A small model that answers yes/no questions on an image's attributes, trained from scratch.
Training: muon at rate 0.0052, 11000 steps, batches of 384.
Rows from block 4 of the fusion encoder of a small model that answers yes/no questions on an image's attributes, named by matrix and row number. Rows with one number belong to one neuron. Each number is 200 + 30 x the weight over its row's rms, rounded and kept within 0 to 999. All counts start at 0.
After each neuron's rows are labels from the 100 texts, of 14848, where the neuron reaches its highest value: "tokens" is the input token at the peak. Only what is clearly more common there than usual is listed. The data: photos with spoken descriptions (Open Images, Localized Narratives). In brackets: how many of the 100, against the usual share in percent.
# fc1: MLP up (fusion_encoder.blocks.4.mlp.fc1.weight, 384x192), inputs 0-95
# fc2: MLP down (fusion_encoder.blocks.4.mlp.fc2.weight, 192x384, transposed), outputs 0-95

fc1.1,203,250,255,176,240,227,234,198,173,125,247,188,176,198,186,158,182,190,156,233,250,202,228,194,214,210,206,183,192,204,221,178,193,151,206,241,177,227,212,232,161,176,196,217,226,189,174,194,192,172,253,177,245,194,233,159,192,212,183,178,228,218,150,176,158,181,165,206,184,209,220,207,197,209,219,208,184,144,209,243,180,212,223,187,227,238,179,266,209,218,208,203,221,203,203,166
fc2.1,178,152,108,210,193,188,203,173,214,209,146,239,242,218,196,211,188,156,218,173,159,133,215,218,203,165,164,170,211,159,223,229,153,231,231,208,212,240,174,187,163,167,209,158,161,189,264,212,223,265,210,236,185,208,196,219,220,158,197,192,201,194,148,202,122,219,206,196,249,190,199,165,212,205,229,188,230,216,187,149,230,192,142,186,159,230,202,184,212,196,174,112,177,238,192,249
tokens: "wall" (17 vs 2.8); "photo" (11 vs 0.3); "water" (11 vs 1.3); "frame" (9 vs 0.2)

fc1.381,187,155,168,198,192,244,185,207,228,193,238,204,244,208,175,234,207,140,190,210,202,226,205,209,181,202,178,149,161,210,165,185,205,159,167,211,155,248,249,170,195,201,254,225,204,190,220,231,222,243,252,190,194,213,183,215,191,202,163,174,180,241,222,191,184,205,165,191,187,187,193,204,167,160,205,231,197,213,228,157,215,176,191,168,191,234,178,180,186,207,218,227,208,190,263,227
fc2.381,178,216,200,162,230,214,230,194,187,219,211,251,268,196,189,247,190,173,203,204,151,158,222,176,237,206,215,155,177,208,189,178,190,228,232,217,256,141,160,176,240,222,204,198,193,229,182,219,190,203,186,169,246,167,182,221,193,198,155,192,201,198,218,228,242,184,173,179,196,167,192,215,162,230,177,164,181,164,257,236,187,165,222,210,216,171,229,232,230,210,252,183,193,210,213,233
tokens: "plate" (12 vs 0.3); "food" (11 vs 0.5); "bowl" (10 vs 0.2)

fc1.310,279,196,151,195,125,207,155,195,177,167,171,209,210,186,176,182,164,192,240,217,198,197,204,162,167,168,190,202,163,170,206,227,142,162,252,200,205,218,197,200,215,194,186,199,169,196,158,180,185,119,147,206,177,199,153,187,201,148,207,220,186,199,228,244,134,164,177,188,216,243,170,241,211,174,237,241,179,164,210,175,243,219,248,223,159,219,182,206,261,242,224,206,176,228,209,199
fc2.310,161,238,173,184,252,201,203,204,184,168,181,211,219,212,211,223,177,200,135,233,224,198,149,193,205,169,203,205,215,191,205,183,214,246,213,221,155,188,172,250,177,203,119,209,252,179,214,215,251,200,183,195,198,202,248,231,218,169,217,216,193,239,223,173,202,185,192,223,188,193,180,149,188,203,179,143,163,231,273,194,172,152,197,124,228,237,184,198,204,231,235,243,181,183,223,200
tokens: "plate" (41 vs 0.3); "water" (16 vs 1.3); "sky" (12 vs 3.6); "item" (10 vs 0.1)

fc1.33,168,203,207,230,159,231,162,190,193,190,187,162,232,211,240,186,103,212,170,224,247,150,199,149,168,153,240,205,200,171,210,206,181,179,191,179,208,145,190,217,221,165,155,235,204,267,149,190,137,198,188,162,208,218,202,220,245,194,217,222,191,209,238,240,238,182,172,224,222,222,157,177,161,223,220,183,216,222,175,203,213,151,199,258,219,214,236,256,221,203,192,200,213,206,208,215
fc2.33,180,179,211,197,202,220,219,217,198,190,255,232,146,265,163,160,208,225,242,167,168,234,209,132,151,156,162,227,229,223,214,201,186,254,190,184,200,176,158,188,222,236,159,198,233,244,181,207,220,205,168,205,226,259,232,260,186,218,205,250,170,196,216,198,96,155,270,270,195,172,181,180,183,211,158,147,151,178,175,192,154,209,189,245,166,212,159,175,187,244,243,228,185,206,226,249
tokens: "plate" (51 vs 0.3); "food" (14 vs 0.5); "item" (12 vs 0.1); "bowl" (8 vs 0.2)

fc1.317,169,218,259,190,217,154,199,192,212,176,151,176,228,198,237,165,161,169,216,192,206,195,180,197,235,218,166,177,217,197,156,205,224,175,209,216,231,150,199,203,175,249,179,244,162,268,238,169,199,186,180,193,266,233,203,182,245,215,201,194,198,213,181,186,240,247,215,223,224,201,216,201,251,199,166,152,194,175,195,219,214,166,224,202,195,165,123,240,226,243,217,223,203,259,160,174
fc2.317,155,182,195,256,182,206,189,194,195,244,193,159,188,148,216,200,177,230,250,214,173,170,214,141,219,279,190,226,164,208,212,237,217,167,159,158,186,173,257,206,202,152,242,218,204,208,202,174,150,232,260,170,203,171,189,186,169,195,194,266,163,193,232,197,223,212,187,191,227,185,223,187,147,212,237,204,238,165,188,177,230,210,174,175,209,223,221,241,164,228,128,206,223,153,252,223
tokens: "people" (51 vs 2.9); "persons" (12 vs 1.2)

fc1.206,199,259,222,207,193,196,205,167,205,186,181,191,151,134,202,245,173,191,199,198,156,136,202,234,165,190,190,178,219,206,192,197,177,159,184,203,234,213,160,141,164,233,254,178,212,178,203,200,231,234,195,174,210,164,191,219,189,194,174,218,220,194,183,204,218,222,198,160,230,184,215,224,193,189,173,172,202,249,216,207,214,201,193,184,187,186,156,199,275,222,165,167,177,248,171,121
fc2.206,155,199,172,225,185,215,207,226,196,256,186,231,208,209,187,159,227,157,236,211,175,133,160,202,229,197,215,200,258,178,257,209,155,243,224,195,158,165,216,224,182,163,199,203,141,227,214,185,197,240,188,221,215,140,210,187,188,204,211,188,211,202,193,218,183,192,154,235,228,165,208,232,145,214,159,199,210,251,239,198,167,220,210,227,209,222,195,145,218,161,217,214,264,220,233,190
tokens: "wall" (8 vs 2.8)

fc1.344,209,237,247,209,179,230,181,195,244,182,200,192,191,210,232,152,234,184,210,238,184,140,148,232,222,171,210,191,170,219,257,232,212,163,183,185,114,239,139,174,195,191,211,251,206,194,209,216,245,213,181,222,187,146,196,187,140,234,217,211,196,103,250,214,176,244,208,184,234,201,193,249,160,191,197,166,173,229,201,257,204,188,188,199,178,189,143,214,214,150,209,174,191,155,156,241
fc2.344,165,206,202,191,222,176,250,195,211,215,252,248,209,241,168,150,250,205,261,212,186,145,264,212,240,201,180,184,244,177,229,187,178,162,182,178,221,183,216,176,240,171,165,170,144,249,190,174,206,248,224,201,290,211,203,178,197,189,216,192,146,217,180,193,203,191,201,195,154,186,203,215,167,239,196,241,224,206,179,187,174,218,177,207,196,174,200,209,213,178,210,195,168,214,251,158
tokens: "wall" (10 vs 2.8); "people" (7 vs 2.9)

fc1.335,189,156,161,199,134,153,221,198,147,199,225,195,230,205,184,223,176,242,168,243,242,242,175,222,191,170,223,231,209,232,191,185,131,203,175,191,159,205,216,200,141,177,176,230,241,235,198,197,213,162,225,207,197,171,224,181,202,156,245,184,186,265,148,137,210,213,159,219,184,253,194,173,237,193,229,207,178,227,196,224,198,148,180,242,165,177,193,182,139,158,169,180,215,225,184,213
fc2.335,212,201,165,166,185,219,170,201,233,127,163,147,246,178,184,243,212,163,234,186,275,202,158,189,201,159,222,229,229,185,195,200,267,176,225,198,190,192,225,225,195,203,267,155,237,230,245,214,230,211,231,242,205,171,208,257,184,233,179,184,195,176,246,222,194,209,174,209,157,127,178,215,158,230,219,193,187,211,179,211,171,257,161,202,192,227,168,173,138,158,248,200,251,184,189,219
tokens: "flower" (17 vs 0.3); "pink" (7 vs 0.2); "smiling" (7 vs 0.5)

fc1.241,238,157,251,173,238,202,232,197,200,207,164,170,185,243,214,204,164,223,164,187,152,163,212,205,222,234,208,202,217,212,218,178,240,159,159,184,240,172,213,193,203,150,198,242,244,190,216,280,196,210,161,187,210,205,192,223,207,257,216,240,222,203,193,154,223,165,208,200,185,196,226,187,145,214,227,142,210,250,206,203,224,218,209,212,197,243,222,210,214,184,159,178,207,218,222,260
fc2.241,204,226,219,258,180,156,155,215,188,143,163,243,230,218,213,161,199,188,186,199,228,166,207,275,214,184,209,189,132,191,181,196,283,242,205,224,253,186,228,257,200,202,165,203,157,215,202,197,221,189,233,202,199,228,199,211,192,195,223,213,173,151,180,203,150,194,167,201,236,195,182,188,221,224,221,215,242,201,189,233,212,197,196,216,155,205,209,153,195,266,188,228,169,248,206,220
tokens: "trees" (18 vs 3.9); "people" (14 vs 2.9); "grass" (9 vs 1.5); "persons" (7 vs 1.2)

fc1.357,179,194,236,182,150,196,173,163,196,173,164,213,214,218,200,170,168,200,203,206,226,165,163,167,191,198,259,206,167,223,192,215,183,196,182,173,142,199,171,214,206,143,177,145,214,239,200,196,299,234,293,169,136,183,226,186,196,216,216,264,222,210,156,210,248,208,175,198,194,300,246,195,216,254,146,210,168,190,178,241,148,149,195,219,178,181,178,204,190,221,187,159,222,164,190,233
fc2.357,208,143,199,221,199,174,190,202,159,210,174,232,111,196,164,212,187,152,192,212,185,251,195,199,211,216,191,230,166,223,179,222,221,199,214,230,202,153,236,109,233,195,210,215,199,135,241,277,171,244,178,235,214,157,186,201,186,198,214,214,212,209,214,207,205,186,205,238,215,228,179,192,210,218,205,184,194,220,198,236,232,193,274,205,171,219,240,118,224,221,204,186,185,149,219,170
tokens: "wall" (7 vs 2.8)

fc1.272,254,199,181,192,198,212,221,195,217,195,152,150,189,167,234,163,175,255,169,240,180,154,236,204,181,159,200,181,186,212,242,178,203,228,279,168,139,255,163,207,189,201,240,160,241,164,222,197,201,219,231,166,181,184,231,234,166,199,182,188,215,222,201,159,165,243,201,227,193,175,231,251,218,189,242,164,237,233,220,186,212,200,175,247,211,223,125,173,219,155,210,238,158,183,205,197
fc2.272,202,214,219,189,205,182,173,208,176,172,207,241,178,194,226,231,211,166,182,194,196,254,198,230,203,219,145,218,190,177,129,209,228,141,145,210,217,230,209,208,181,206,153,183,138,193,167,215,193,175,228,188,239,212,164,170,253,276,234,204,179,238,167,215,197,198,195,174,206,239,229,149,221,240,200,263,246,221,229,244,161,188,205,182,195,231,218,230,234,221,229,222,227,205,194,209
tokens: "people" (26 vs 2.9); "car" (13 vs 0.4); "persons" (10 vs 1.2); "cars" (9 vs 0.3)

fc1.112,164,150,167,179,203,223,192,241,195,131,201,200,192,160,216,185,190,251,201,213,241,148,230,228,181,138,149,202,221,248,184,203,181,204,250,233,143,219,194,236,177,131,213,194,211,212,206,220,165,146,202,156,197,186,175,199,262,226,151,165,154,202,161,166,251,186,178,196,189,184,216,199,207,216,234,191,230,171,234,251,188,192,212,228,246,246,208,193,151,142,231,239,179,200,199,201
fc2.112,164,182,191,230,212,141,170,187,189,170,209,231,198,186,233,253,165,224,188,166,191,189,210,233,186,169,210,177,202,215,221,229,165,184,173,245,223,207,213,164,183,223,216,213,269,176,206,199,169,219,136,226,176,213,228,162,193,162,211,191,193,187,177,172,270,167,186,173,207,161,200,171,219,221,183,280,209,184,214,223,206,216,203,184,160,205,182,197,183,174,141,189,187,213,217,223
tokens: "flower" (23 vs 0.3); "plant" (19 vs 0.4); "glass" (12 vs 0.8); "lamp" (9 vs 0.1)

fc1.234,200,174,227,185,194,236,244,173,187,192,153,191,209,187,149,181,235,202,192,179,232,182,156,204,233,187,214,227,174,239,293,211,190,161,162,184,149,245,156,212,199,216,178,165,199,207,200,194,227,199,234,217,195,165,218,216,186,166,211,197,225,203,166,185,302,215,175,181,206,219,182,223,238,205,173,231,167,200,201,203,175,176,138,226,223,137,186,193,208,253,198,216,230,214,188,212
fc2.234,203,199,276,199,192,187,158,174,177,227,207,235,209,213,206,199,195,157,228,203,221,218,153,210,253,148,198,199,124,199,154,213,249,200,204,232,184,161,257,232,197,187,171,187,181,170,212,267,191,223,274,226,215,169,202,207,162,183,196,212,221,163,195,242,209,206,126,207,225,167,183,176,250,216,165,177,220,213,205,207,197,158,199,222,161,237,227,246,235,210,190,175,225,145,208,218
tokens: "wall" (15 vs 2.8); "door" (9 vs 0.5)

fc1.65,233,204,250,239,178,176,145,193,218,173,186,189,209,250,219,170,190,195,175,183,207,168,248,221,192,227,229,238,203,289,222,252,176,153,188,159,210,202,216,213,139,254,240,232,185,185,190,177,261,189,211,254,153,237,192,207,175,221,245,218,226,181,192,218,207,241,214,136,215,152,181,149,217,193,189,189,211,226,249,209,198,198,222,180,210,251,148,161,208,164,173,156,220,191,230,212
fc2.65,162,205,193,160,181,200,189,237,214,145,198,152,154,183,210,191,232,186,213,145,250,164,172,204,264,204,176,169,154,137,194,227,229,180,206,233,179,209,151,246,238,166,187,248,176,247,176,144,221,142,181,218,214,178,187,160,218,242,176,201,235,168,159,206,229,215,167,209,200,232,238,271,204,220,171,233,189,158,168,176,254,203,154,225,189,179,211,158,205,183,230,212,162,237,157,247
tokens: "people" (16 vs 2.9); "plants" (11 vs 1.6); "two" (9 vs 1.5); "trees" (9 vs 3.9)

fc1.139,195,258,194,203,202,185,188,216,222,195,193,221,178,180,206,182,184,186,181,228,211,162,180,261,163,203,221,186,222,239,176,208,152,186,179,216,208,236,197,190,127,204,182,203,203,181,211,212,193,185,123,208,182,198,161,220,186,190,267,211,227,175,204,188,179,184,199,230,197,206,246,238,210,208,242,193,150,273,203,226,199,169,157,221,201,166,214,185,176,223,190,152,148,233,204,237
fc2.139,183,202,215,227,244,159,201,214,184,184,185,230,202,215,214,206,218,128,223,123,202,151,200,190,191,194,179,172,178,139,218,203,203,211,222,218,186,152,170,185,188,150,211,162,183,213,201,234,137,228,242,185,224,191,210,278,192,258,220,234,186,142,208,225,151,194,186,269,213,143,175,166,201,242,203,222,242,219,162,172,208,192,222,198,189,228,272,246,213,164,250,246,208,239,171,139
tokens: "wall" (21 vs 2.8); "table" (11 vs 1.7); "paper" (7 vs 0.3)