From a checkpoint of a small model that answers yes/no questions on an image's attributes: 5.51M parameters.
Rows from block 4 of the fusion encoder of a small model that answers yes/no questions on an image's attributes, named by matrix and row number. Rows with one number belong to one neuron. Each number is 128 + 32 x the weight over its row's rms, rounded and kept within 0 to 255. All counts start at 0. Numbers have three digits each.
After each neuron's rows are labels from the 100 texts, of 14848, where the neuron reaches its highest value: "tokens" is the input token at the peak. Only what is clearly more common there than usual is listed. The data: photos with spoken descriptions (Open Images, Localized Narratives). In brackets: how many of the 100, against the usual share in percent.
# fc1: MLP up (fusion_encoder.blocks.4.mlp.fc1.weight, 384x192), inputs 0-95
# fc2: MLP down (fusion_encoder.blocks.4.mlp.fc2.weight, 192x384, transposed), outputs 0-95

fc1.63:152139179148116193077143156121109107112101115177106180162102180141145121140141163118087116108148165090076134085134126128176100195098080095114135122089123109095125136120095167112189173159054096133172109125134168080114150089161084139139169145162120131177117140126118115098145088187147185086
fc2.63:151173156163135110076087137142142110106124139174148098127187125127145130128086125156048141146103074155175144173190126153109114143129113110120135115108117168092192055100143089090177106127172101074154154144179170046107166117155084186101190075078096077120146119103141157137132086127100100107
tokens: "poster" (38 vs 0.3); "paper" (15 vs 0.3); "written" (11 vs 0.4); "images" (10 vs 0.1)

fc1.149:137162147208123155141124121123076131169107145121118181156195071142135083155103089155143134095117105148093091097138098232145082155158152136098182137111144171092133153141086077166133092106126108104165158107141094100086066121129099080135094114174141099156107115135101099128162088103121140148
fc2.149:105079149122167120148115113178117099118152179110127178124135089156142108143151064111159045168123092102175136153133132151217048145133082106164031140065115093152162097103168062131193103144109117111083110167157132136141082128126137122135114094099111136193136136069136121104143162102088154146
tokens: "food" (77 vs 0.5); "plate" (10 vs 0.3)

fc1.53:120151093102190159113110086121130153108138161135085116216114178152101114155086163119122154116154072099137109169156134176125168116155144148139166160180138118119135114096171085079109071130172142128137138171179090084099171094172100097160154142080166171144125188116091154140156063104176115129
fc2.53:140133081098131122121071197122150173137112118115165147121089108164148137138191160172114090103127145133144203124120117145160145101060136185167154174125038144213108164126102109124147116135074106166110103166120118139205113123117122130113138116097104147113111129085124033151111106148112111149
tokens: "food" (43 vs 0.5); "white" (18 vs 1.7); "text" (14 vs 1.1); "surface" (11 vs 0.5)

fc1.172:172096139101138142120132112140114119145133102147124103176077092131148119230169145148171184123097099156154132112071134115112023109143156137155132120095135104136116165125092178175129147125108119103128159154132140056095108142093170112164155102093138106156084118085138129126135156109096133067
fc2.172:155133128157136148107153172153097143095146174069102163124065107157079113119159164142109128164065100154165126147127152107073117145143079054106155144140118149090160183112140094143160110115146090158075110111149097123063042123129135105176110110066120142135110138165138095148121135089119149133
tokens: "leaves" (40 vs 0.5); "green" (37 vs 0.6)

fc1.106:117124140125146156125130116064142151140082113099105150100122153140133108174135126154131166106132093109084148121132120098151080171113181209168120095108081100119082096091099125117119152096112114086124082080159115144121150114091085103217099160068032074169109110094141096110087160162143114155
fc2.106:160055164148114162152115129180115196090209128126106095123098109126136111066144095132089115078181129166137116099086076115155161129145108072164159111189117110129092139115120151127180156180135128144141099164188118115132135154105059121038115167118108184134101152105162195081128125074175131169
tokens: "door" (22 vs 0.5); "smiling" (9 vs 0.5); "window" (7 vs 0.4)

fc1.281:154129142135150165136086140182143155140131105120051180154119146133170169146150139118094128084075112107111141072135141181124067168205126143090069105184145068148105133097104108109158088150112111078131139114107151101163132112086147163155096130087167133178141141093075110166104090103059146144
fc2.281:114128119137158162095111162067159099138150097084105179168150129130129122139119115124113092125085089179165154127126099076220140165090085109087105087144136163101098127111138117097110068113159100156123119195062072143070118145108092137061132151119120166095134143171122109163177149153149098094
tokens: "poster" (20 vs 0.3); "paper" (19 vs 0.3); "written" (16 vs 0.4); "text" (12 vs 1.1)

fc1.154:033110174138137207103082130152099138180146080175200165180114116111076120156122094106113160173163144122074158108165052145097113185070157102095150150137115104124116130132137123140184148124138104156119073107202115099123145102159120150129154151073151135190158162145087124123104111163101148075
fc2.154:114118081160117097143074147156183111114153112113139159136121171149200090091109092144105156136119110137136187100162092167107139199109126079131194113133157132141120067106092088107187123085165109087156156147223130108100105084116090121126178096113095130116116111133082067156165107132105158127
tokens: "text" (49 vs 1.1); "written" (19 vs 0.4); "poster" (12 vs 0.3)

fc1.362:084157135173146164132207135125136153147103071085141104146094095069119113173109084117104157169129082110131139079177102098106146121130097165132205139143057087099113145135169092143064127160132200101089085150127098121131139080104152154170168164101111108161080110110137201091060139102119103117
fc2.362:139087088176095111112125094163123175105127129104131129091151161092135084092105128116141168120085111107114062200100171111094102163121136110164120126140170049099162112198169136102149143156144103126189131164113139123196112181156116104150158163147118132146142099168118121145186081185115172091
tokens: "curtain" (11 vs 0.2); "standing" (9 vs 3.2); "sitting" (8 vs 1.9)

fc1.30:076155157132128138143114103072169143121140125083168144095089164095105160145105091091131137173162066170135118085116060105190146176172159150160139090124107144196113126121088119127112155157147058168075186108133117163094099123169162168130111185127076128097144141105132093114094171081159161150
fc2.30:070121096120136085068109147175088151118130069164109137119148104146152170168151164065161113115106132117149168132116162140142079121089120149123077105135163171082153113141130154123117098042094186099186159116173140120139142155073066150085145147148121166127037122157112145113115145147065118102
tokens: "leaves" (11 vs 0.5); "flowers" (8 vs 0.6)

fc1.383:128175117188114170102128172117141140096092096107114138155141161108123125123083161103129151125070128113112180086159102139075105148087091160125099109138121109165157112145159120147094071118109065150156183123143145146086091137186151141095113128125134108143060098089156107114094095177133154092
fc2.383:094125122096111120071122112152140148150201146134071067153062183105157094129088142099116096198152115134106165130136087175094144133092096106160135087217171190106185165134166117157185114066164138122140079126131092140089057118092109122099172097120097151117136160094101193131151153104135163103
tokens: "curtain" (11 vs 0.2); "ceiling" (9 vs 0.2); "screen" (7 vs 0.3)

fc1.153:109154104172128113103116088114117119169156164129080081150127157101158182110118159087152100099082088141186108085065157147092144153117181068154106106127126104153132110180103165140136153047126099137147104180068153134117131164168097174117116112081124092177021100154094117114168079113110123120
fc2.153:167133137108153162131093102097194187083066159091143116124116108086120143138120126112086055131157128133100190120136156091155115164129065128202191099108119091119153109134203153142162164123152122102107104111129034177154108091168169112141115095096106148102163125128178142116145169130067126120
tokens: "leaves" (9 vs 0.5); "flowers" (8 vs 0.6)

fc1.263:139095111132187129173166147112131158122136118147112082116158128092138128119117099087147093071126098168134139132176084133073140150103131107175109088139093148147122111168158075149197156138152115103114130134156151135083107130071122153135106054097115178119140169106131119129147071089152164132
fc2.263:144166123102091174103157127168116172176155087135180106154123121141105120121114240129129107168172120087046094142159136132132069120146126141119133124120100106164126154106117111115101100155121131095136175113156139096152147063200124084065170133180116106117110084117093108195119101123214216163
tokens: "poster" (14 vs 0.3); "painting" (13 vs 0.2); "brown" (12 vs 0.4); "yellow" (7 vs 0.3)

fc1.277:151097120119170123123173108137166166168094144140155127115120106127162128125118100088081176120112183092189139138150150149102085137103159152102170115160085135119194116137133146060123113165114144080102115116097134170139110095159153151152092134137073095126124119110136174183178113073130115069
fc2.277:147149139163093131150131079184088098138136116175132175160110135169062128089114177117085123112179121151118054176095166117141113093185091110183178081140157163088116122090134101114113143125144171128080168169160142151124164114100113128155143151131073162080070150157108116152110130194099159131
tokens: "food" (16 vs 0.5); "plates" (8 vs 0.2); "wearing" (7 vs 1.5)

fc1.188:133117087083089143103164155153085134190107135128136151108130146098105174144132122075180103152101113126196137125144098076150151100153074124090138177092153148111123186100154165207127076131066093100140094096171192173190097143123116140137144088147116095145179128156120129119113133122115105111
fc2.188:167167138103161128131134145116148103099124092078183052150112155127140153174100101120077159191165087082037163140072160153119159158148104136114154147081172192189159154136173107108126088096119129115076150148126158134166169141093123169111066142123133148130175134130146228061056111114160114158
tokens: "door" (17 vs 0.5); "doors" (11 vs 0.1); "windows" (11 vs 0.6); "frames" (10 vs 0.2)

fc1.35:113104146116109175162131153110126141132103143081146142146092118163059098060231160133158068124195144185128090108160131156174170168102123121115129104108177130121124147091131133118112155170115091140065196175111130121116176042113072120111109098155138151194116096123135163149093150154069100111
fc2.35:082178168114109157053190070154101144128174137104111084098093168094154145108143166136076093137136162156139173087159160196129119142105127141147138150140112152102099130118156175155094134095148147154100172138171111052096167171112140101118126135124145134148126084114108072133113109157142105119
tokens: "text" (19 vs 1.1); "road" (10 vs 1.2); "playing" (7 vs 0.5)

fc1.265:139126168203085163152079182173162150204114098171140198117078157126146077115068138125139179095141122100075139149113101187072084055121153167055064149100101124141172125149066114138173116149133123116126120097118229110103118101126123096114121145176125115153146141141133176138180135139118125145
fc2.265:121128107102129112142123174141067077157112141126102180087078128142164118090128150067119100097131137114186104098085149162115138065140098170162076145131128109160164188156149149179132104128158077121140143158098124151061156079170148139118131096122134171138091140133103153130101091109087180098
tokens: "food" (47 vs 0.5); "plate" (12 vs 0.3)

fc1.321:113131107146139094194135104138112116105153214100126115144121127152121095121099130178107149200146140138139128160195094104078139132188112132164110167103131150166149172095099128101152102163115151150141143158120136110124129141094137143109131098107086124173154088118111158146129133132147143165
fc2.321:129115147139189187134140126119099130057120115149125185162157150132146151072152098137127102089144181126122187108136094181162082096079102155146115104162177109168177116146129128108180121065121109133089104142124151111091203129129091115122103155085163112113110079176129131058201090085139110102
tokens: "grass" (25 vs 1.5); "people" (13 vs 2.9); "persons" (10 vs 1.2)

fc1.283:185137124055172086196135135132104106150110161077151117120126128142084081111094122172123142072135150160128121074083154202145097192135175151114081124172152104134149143131145129138095159131114104100129124167127129130055128183117098077119125081110153086093055156167156146101142139117169160096
fc2.283:133161197129072171140128167129095057087160142133135171090088066064100143150175099052126143131150128137096071069109116089130136149169144152092136175162092129117131085187047094130087118102103119164080128102078168113152131119188157194165119108122144114152165083141088117141144149125111094125
tokens: "people" (75 vs 2.9); "banners" (8 vs 0.1)

fc1.378:142094129159122132136128072172101111127164118108082143158104131106178132108094111134131134121109116152120127126199162155089121115136061160149111133105196083186115140088137099108120076184107145095137102118144181103120094094124119126106166080124109075158130139127145101097189105132112141183
fc2.378:173133164081081108185147130109125118064173085144092147079123081134098139087157170069096095084124205151088153122152151104084122170146105143137122071214141114143108101149113134193109141133159141154086170132003128154097059169123148079168195120069102097140176108175184090134111111119160164111
tokens: "grass" (64 vs 1.5); "playing" (13 vs 0.5); "ball" (11 vs 0.1); "ground" (9 vs 1)

fc1.177:183174130122089117142121077193113145128192207084103133130136056093112128105081139152138101099158062141094046109125130155112128181133117141084121092147117214153156127152102063135171098098092104089169139166142118130061126163155166123130116076116174129090066126142111156075123120160100145144
fc2.177:191126130082132072108111102124177121139120148103117121169113163181148118166130132128090041202152137160119130123121152136099138132092135092124080197036079136141136134133107081061092113082083171149145163127143174192161123130141145155126102158079138134105124112180122118184134140116189135146
tokens: "people" (62 vs 2.9); "pink" (21 vs 0.2)

fc1.90:195167058112059115189150181157096090166150134091139085151145107132111064175152094130098168060102161102136073087087068126118109134119137136126125195139121129092198117142111117147187107126075091155110175139141091164128140083180126102128137087119124152126098165127181143070136158088127162128
fc2.90:104103139188115084106144141165123030127080132090146190082174153142170153069197111192132097109139144104116145107148119144121142194160106094114176115099108127160132169153083129099137082092088076139143145124160119151067082150069073119166154134157194113157113107156148066139134095135119076099
tokens: "food" (35 vs 0.5); "people" (33 vs 2.9); "sitting" (17 vs 1.9)

fc1.196:134108133098164139103095136087139128175132097146119157082164093127135045121098158061143091123106105121122148123113132168139144075148082233067102103133073099128149089156134116087153134116157142127095089163140203158089072168136070127166110105082130154136143066146096116150149100131138047161
fc2.196:102194122118145130106113150142158137136103124116160193179095149086067156183103183070119129110120152145139147128127067110136131126154132135118075095130147133131185124178105136128126119175138075071098169173148131134102116115134069117102128152078179155144111128108163165142120145088180079109
tokens: "food" (55 vs 0.5); "plate" (34 vs 0.3); "item" (7 vs 0.1)

fc1.342:151183140166143150115149155105127106142119070114154120102150173100116123122126154132127148109129124130143120131137133069122139188162084139108136085128104169115192062049137131194124107092100118090124159097152100103186117152186123084101117121104118172162104170128154097135165100078136103142
fc2.342:116148095108105080081208143157145079195116166161155178138211116145140184139201121124101107134092119076146126176070103118177150128109099085174174147111127079131128161101039165119083101121104101122098174138145087154042136166105118175147156156131135105091151178159099100112095099121120139128
tokens: "food" (25 vs 0.5); "items" (13 vs 0.3); "plate" (10 vs 0.3); "table" (10 vs 1.7)

fc1.157:104141162102151195074144132147085148135148133105115165169078116116171155148130157063146168116148165137070117133109105138105070225076070111140072105123099137141161110184139084131203131120113090085142095119175175103090109156159107157127136131121116072128116177120124141139196043127072199092
fc2.157:134135111166126109071097161151125150079140159120155089111144170155175144098099138041104142146130148090133194132123105153105061090131083074100194136112120094156128151068113084145126165148165085097160169157162167077120122119187100100112151151098070189179133143119098070165142141131087171113
tokens: "text" (37 vs 1.1); "poster" (32 vs 0.3); "written" (11 vs 0.4); "images" (10 vs 0.1)

fc1.361:180101165134101088150162128161118128141152129132134136122101092063140174117116154164160151059182110181147194066111119150129073148137154188092053143174135156118130133119074137151168106159105133083086131067097088100120174150167117148156146065167113108120140115106115144205170099111107108092
fc2.361:098096096116159160089096183059094137096132111085124193099149116146126109130178138203093151124089166096101113139162123099107126137176096074119153153138122133138138137107143132143123098161143124188077090150113183165140125127084121134147133173150152109185119148135105143114046163123139133158
tokens: "grass" (16 vs 1.5); "ground" (9 vs 1); "water" (8 vs 1.3)

fc1.150:158124110095147143135147130161103145099128112165189127113135046126145200116123199131166099103166102114090080120161122136145098151170113125143108101136156171120169104164205118104135160103105103136104087173162175081137089076082124120080142104115159135115093162063126116142165146108180181099
fc2.150:181102112155125104117103151171137104173170082121173097124133151074082127172077182108127195140116087141182130179119094068063128121119125087120121114145161146105170159125165123132130124110112121104118144126147120157105183111110116128112156109097061173109123124139173198090115162100117165089
tokens: "grass" (48 vs 1.5); "brown" (13 vs 0.4); "yellow" (10 vs 0.3); "ground" (8 vs 1)

fc1.314:142110097172145109145140134118118146191129141113120132133143104124150157128186165122057144116094216152093145128179125102124182077161182110126097232069081151104098093128082145137139133099141111163102103102081142138079121157103135184028141101081176120123117130107148124143146080132162147147
fc2.314:108134133074131070156137148162152087083116109104101116123166068076105126139157091118169143147083147068123108145136129112100140167124102205045162118176114124094124168127145111128126132113105146143146149164110146167093130179104126163109153161130136178170138091133125066115153166128161110063
tokens: "tree" (19 vs 0.6); "bird" (18 vs 0.3); "building" (13 vs 1.2); "tower" (10 vs 0.1)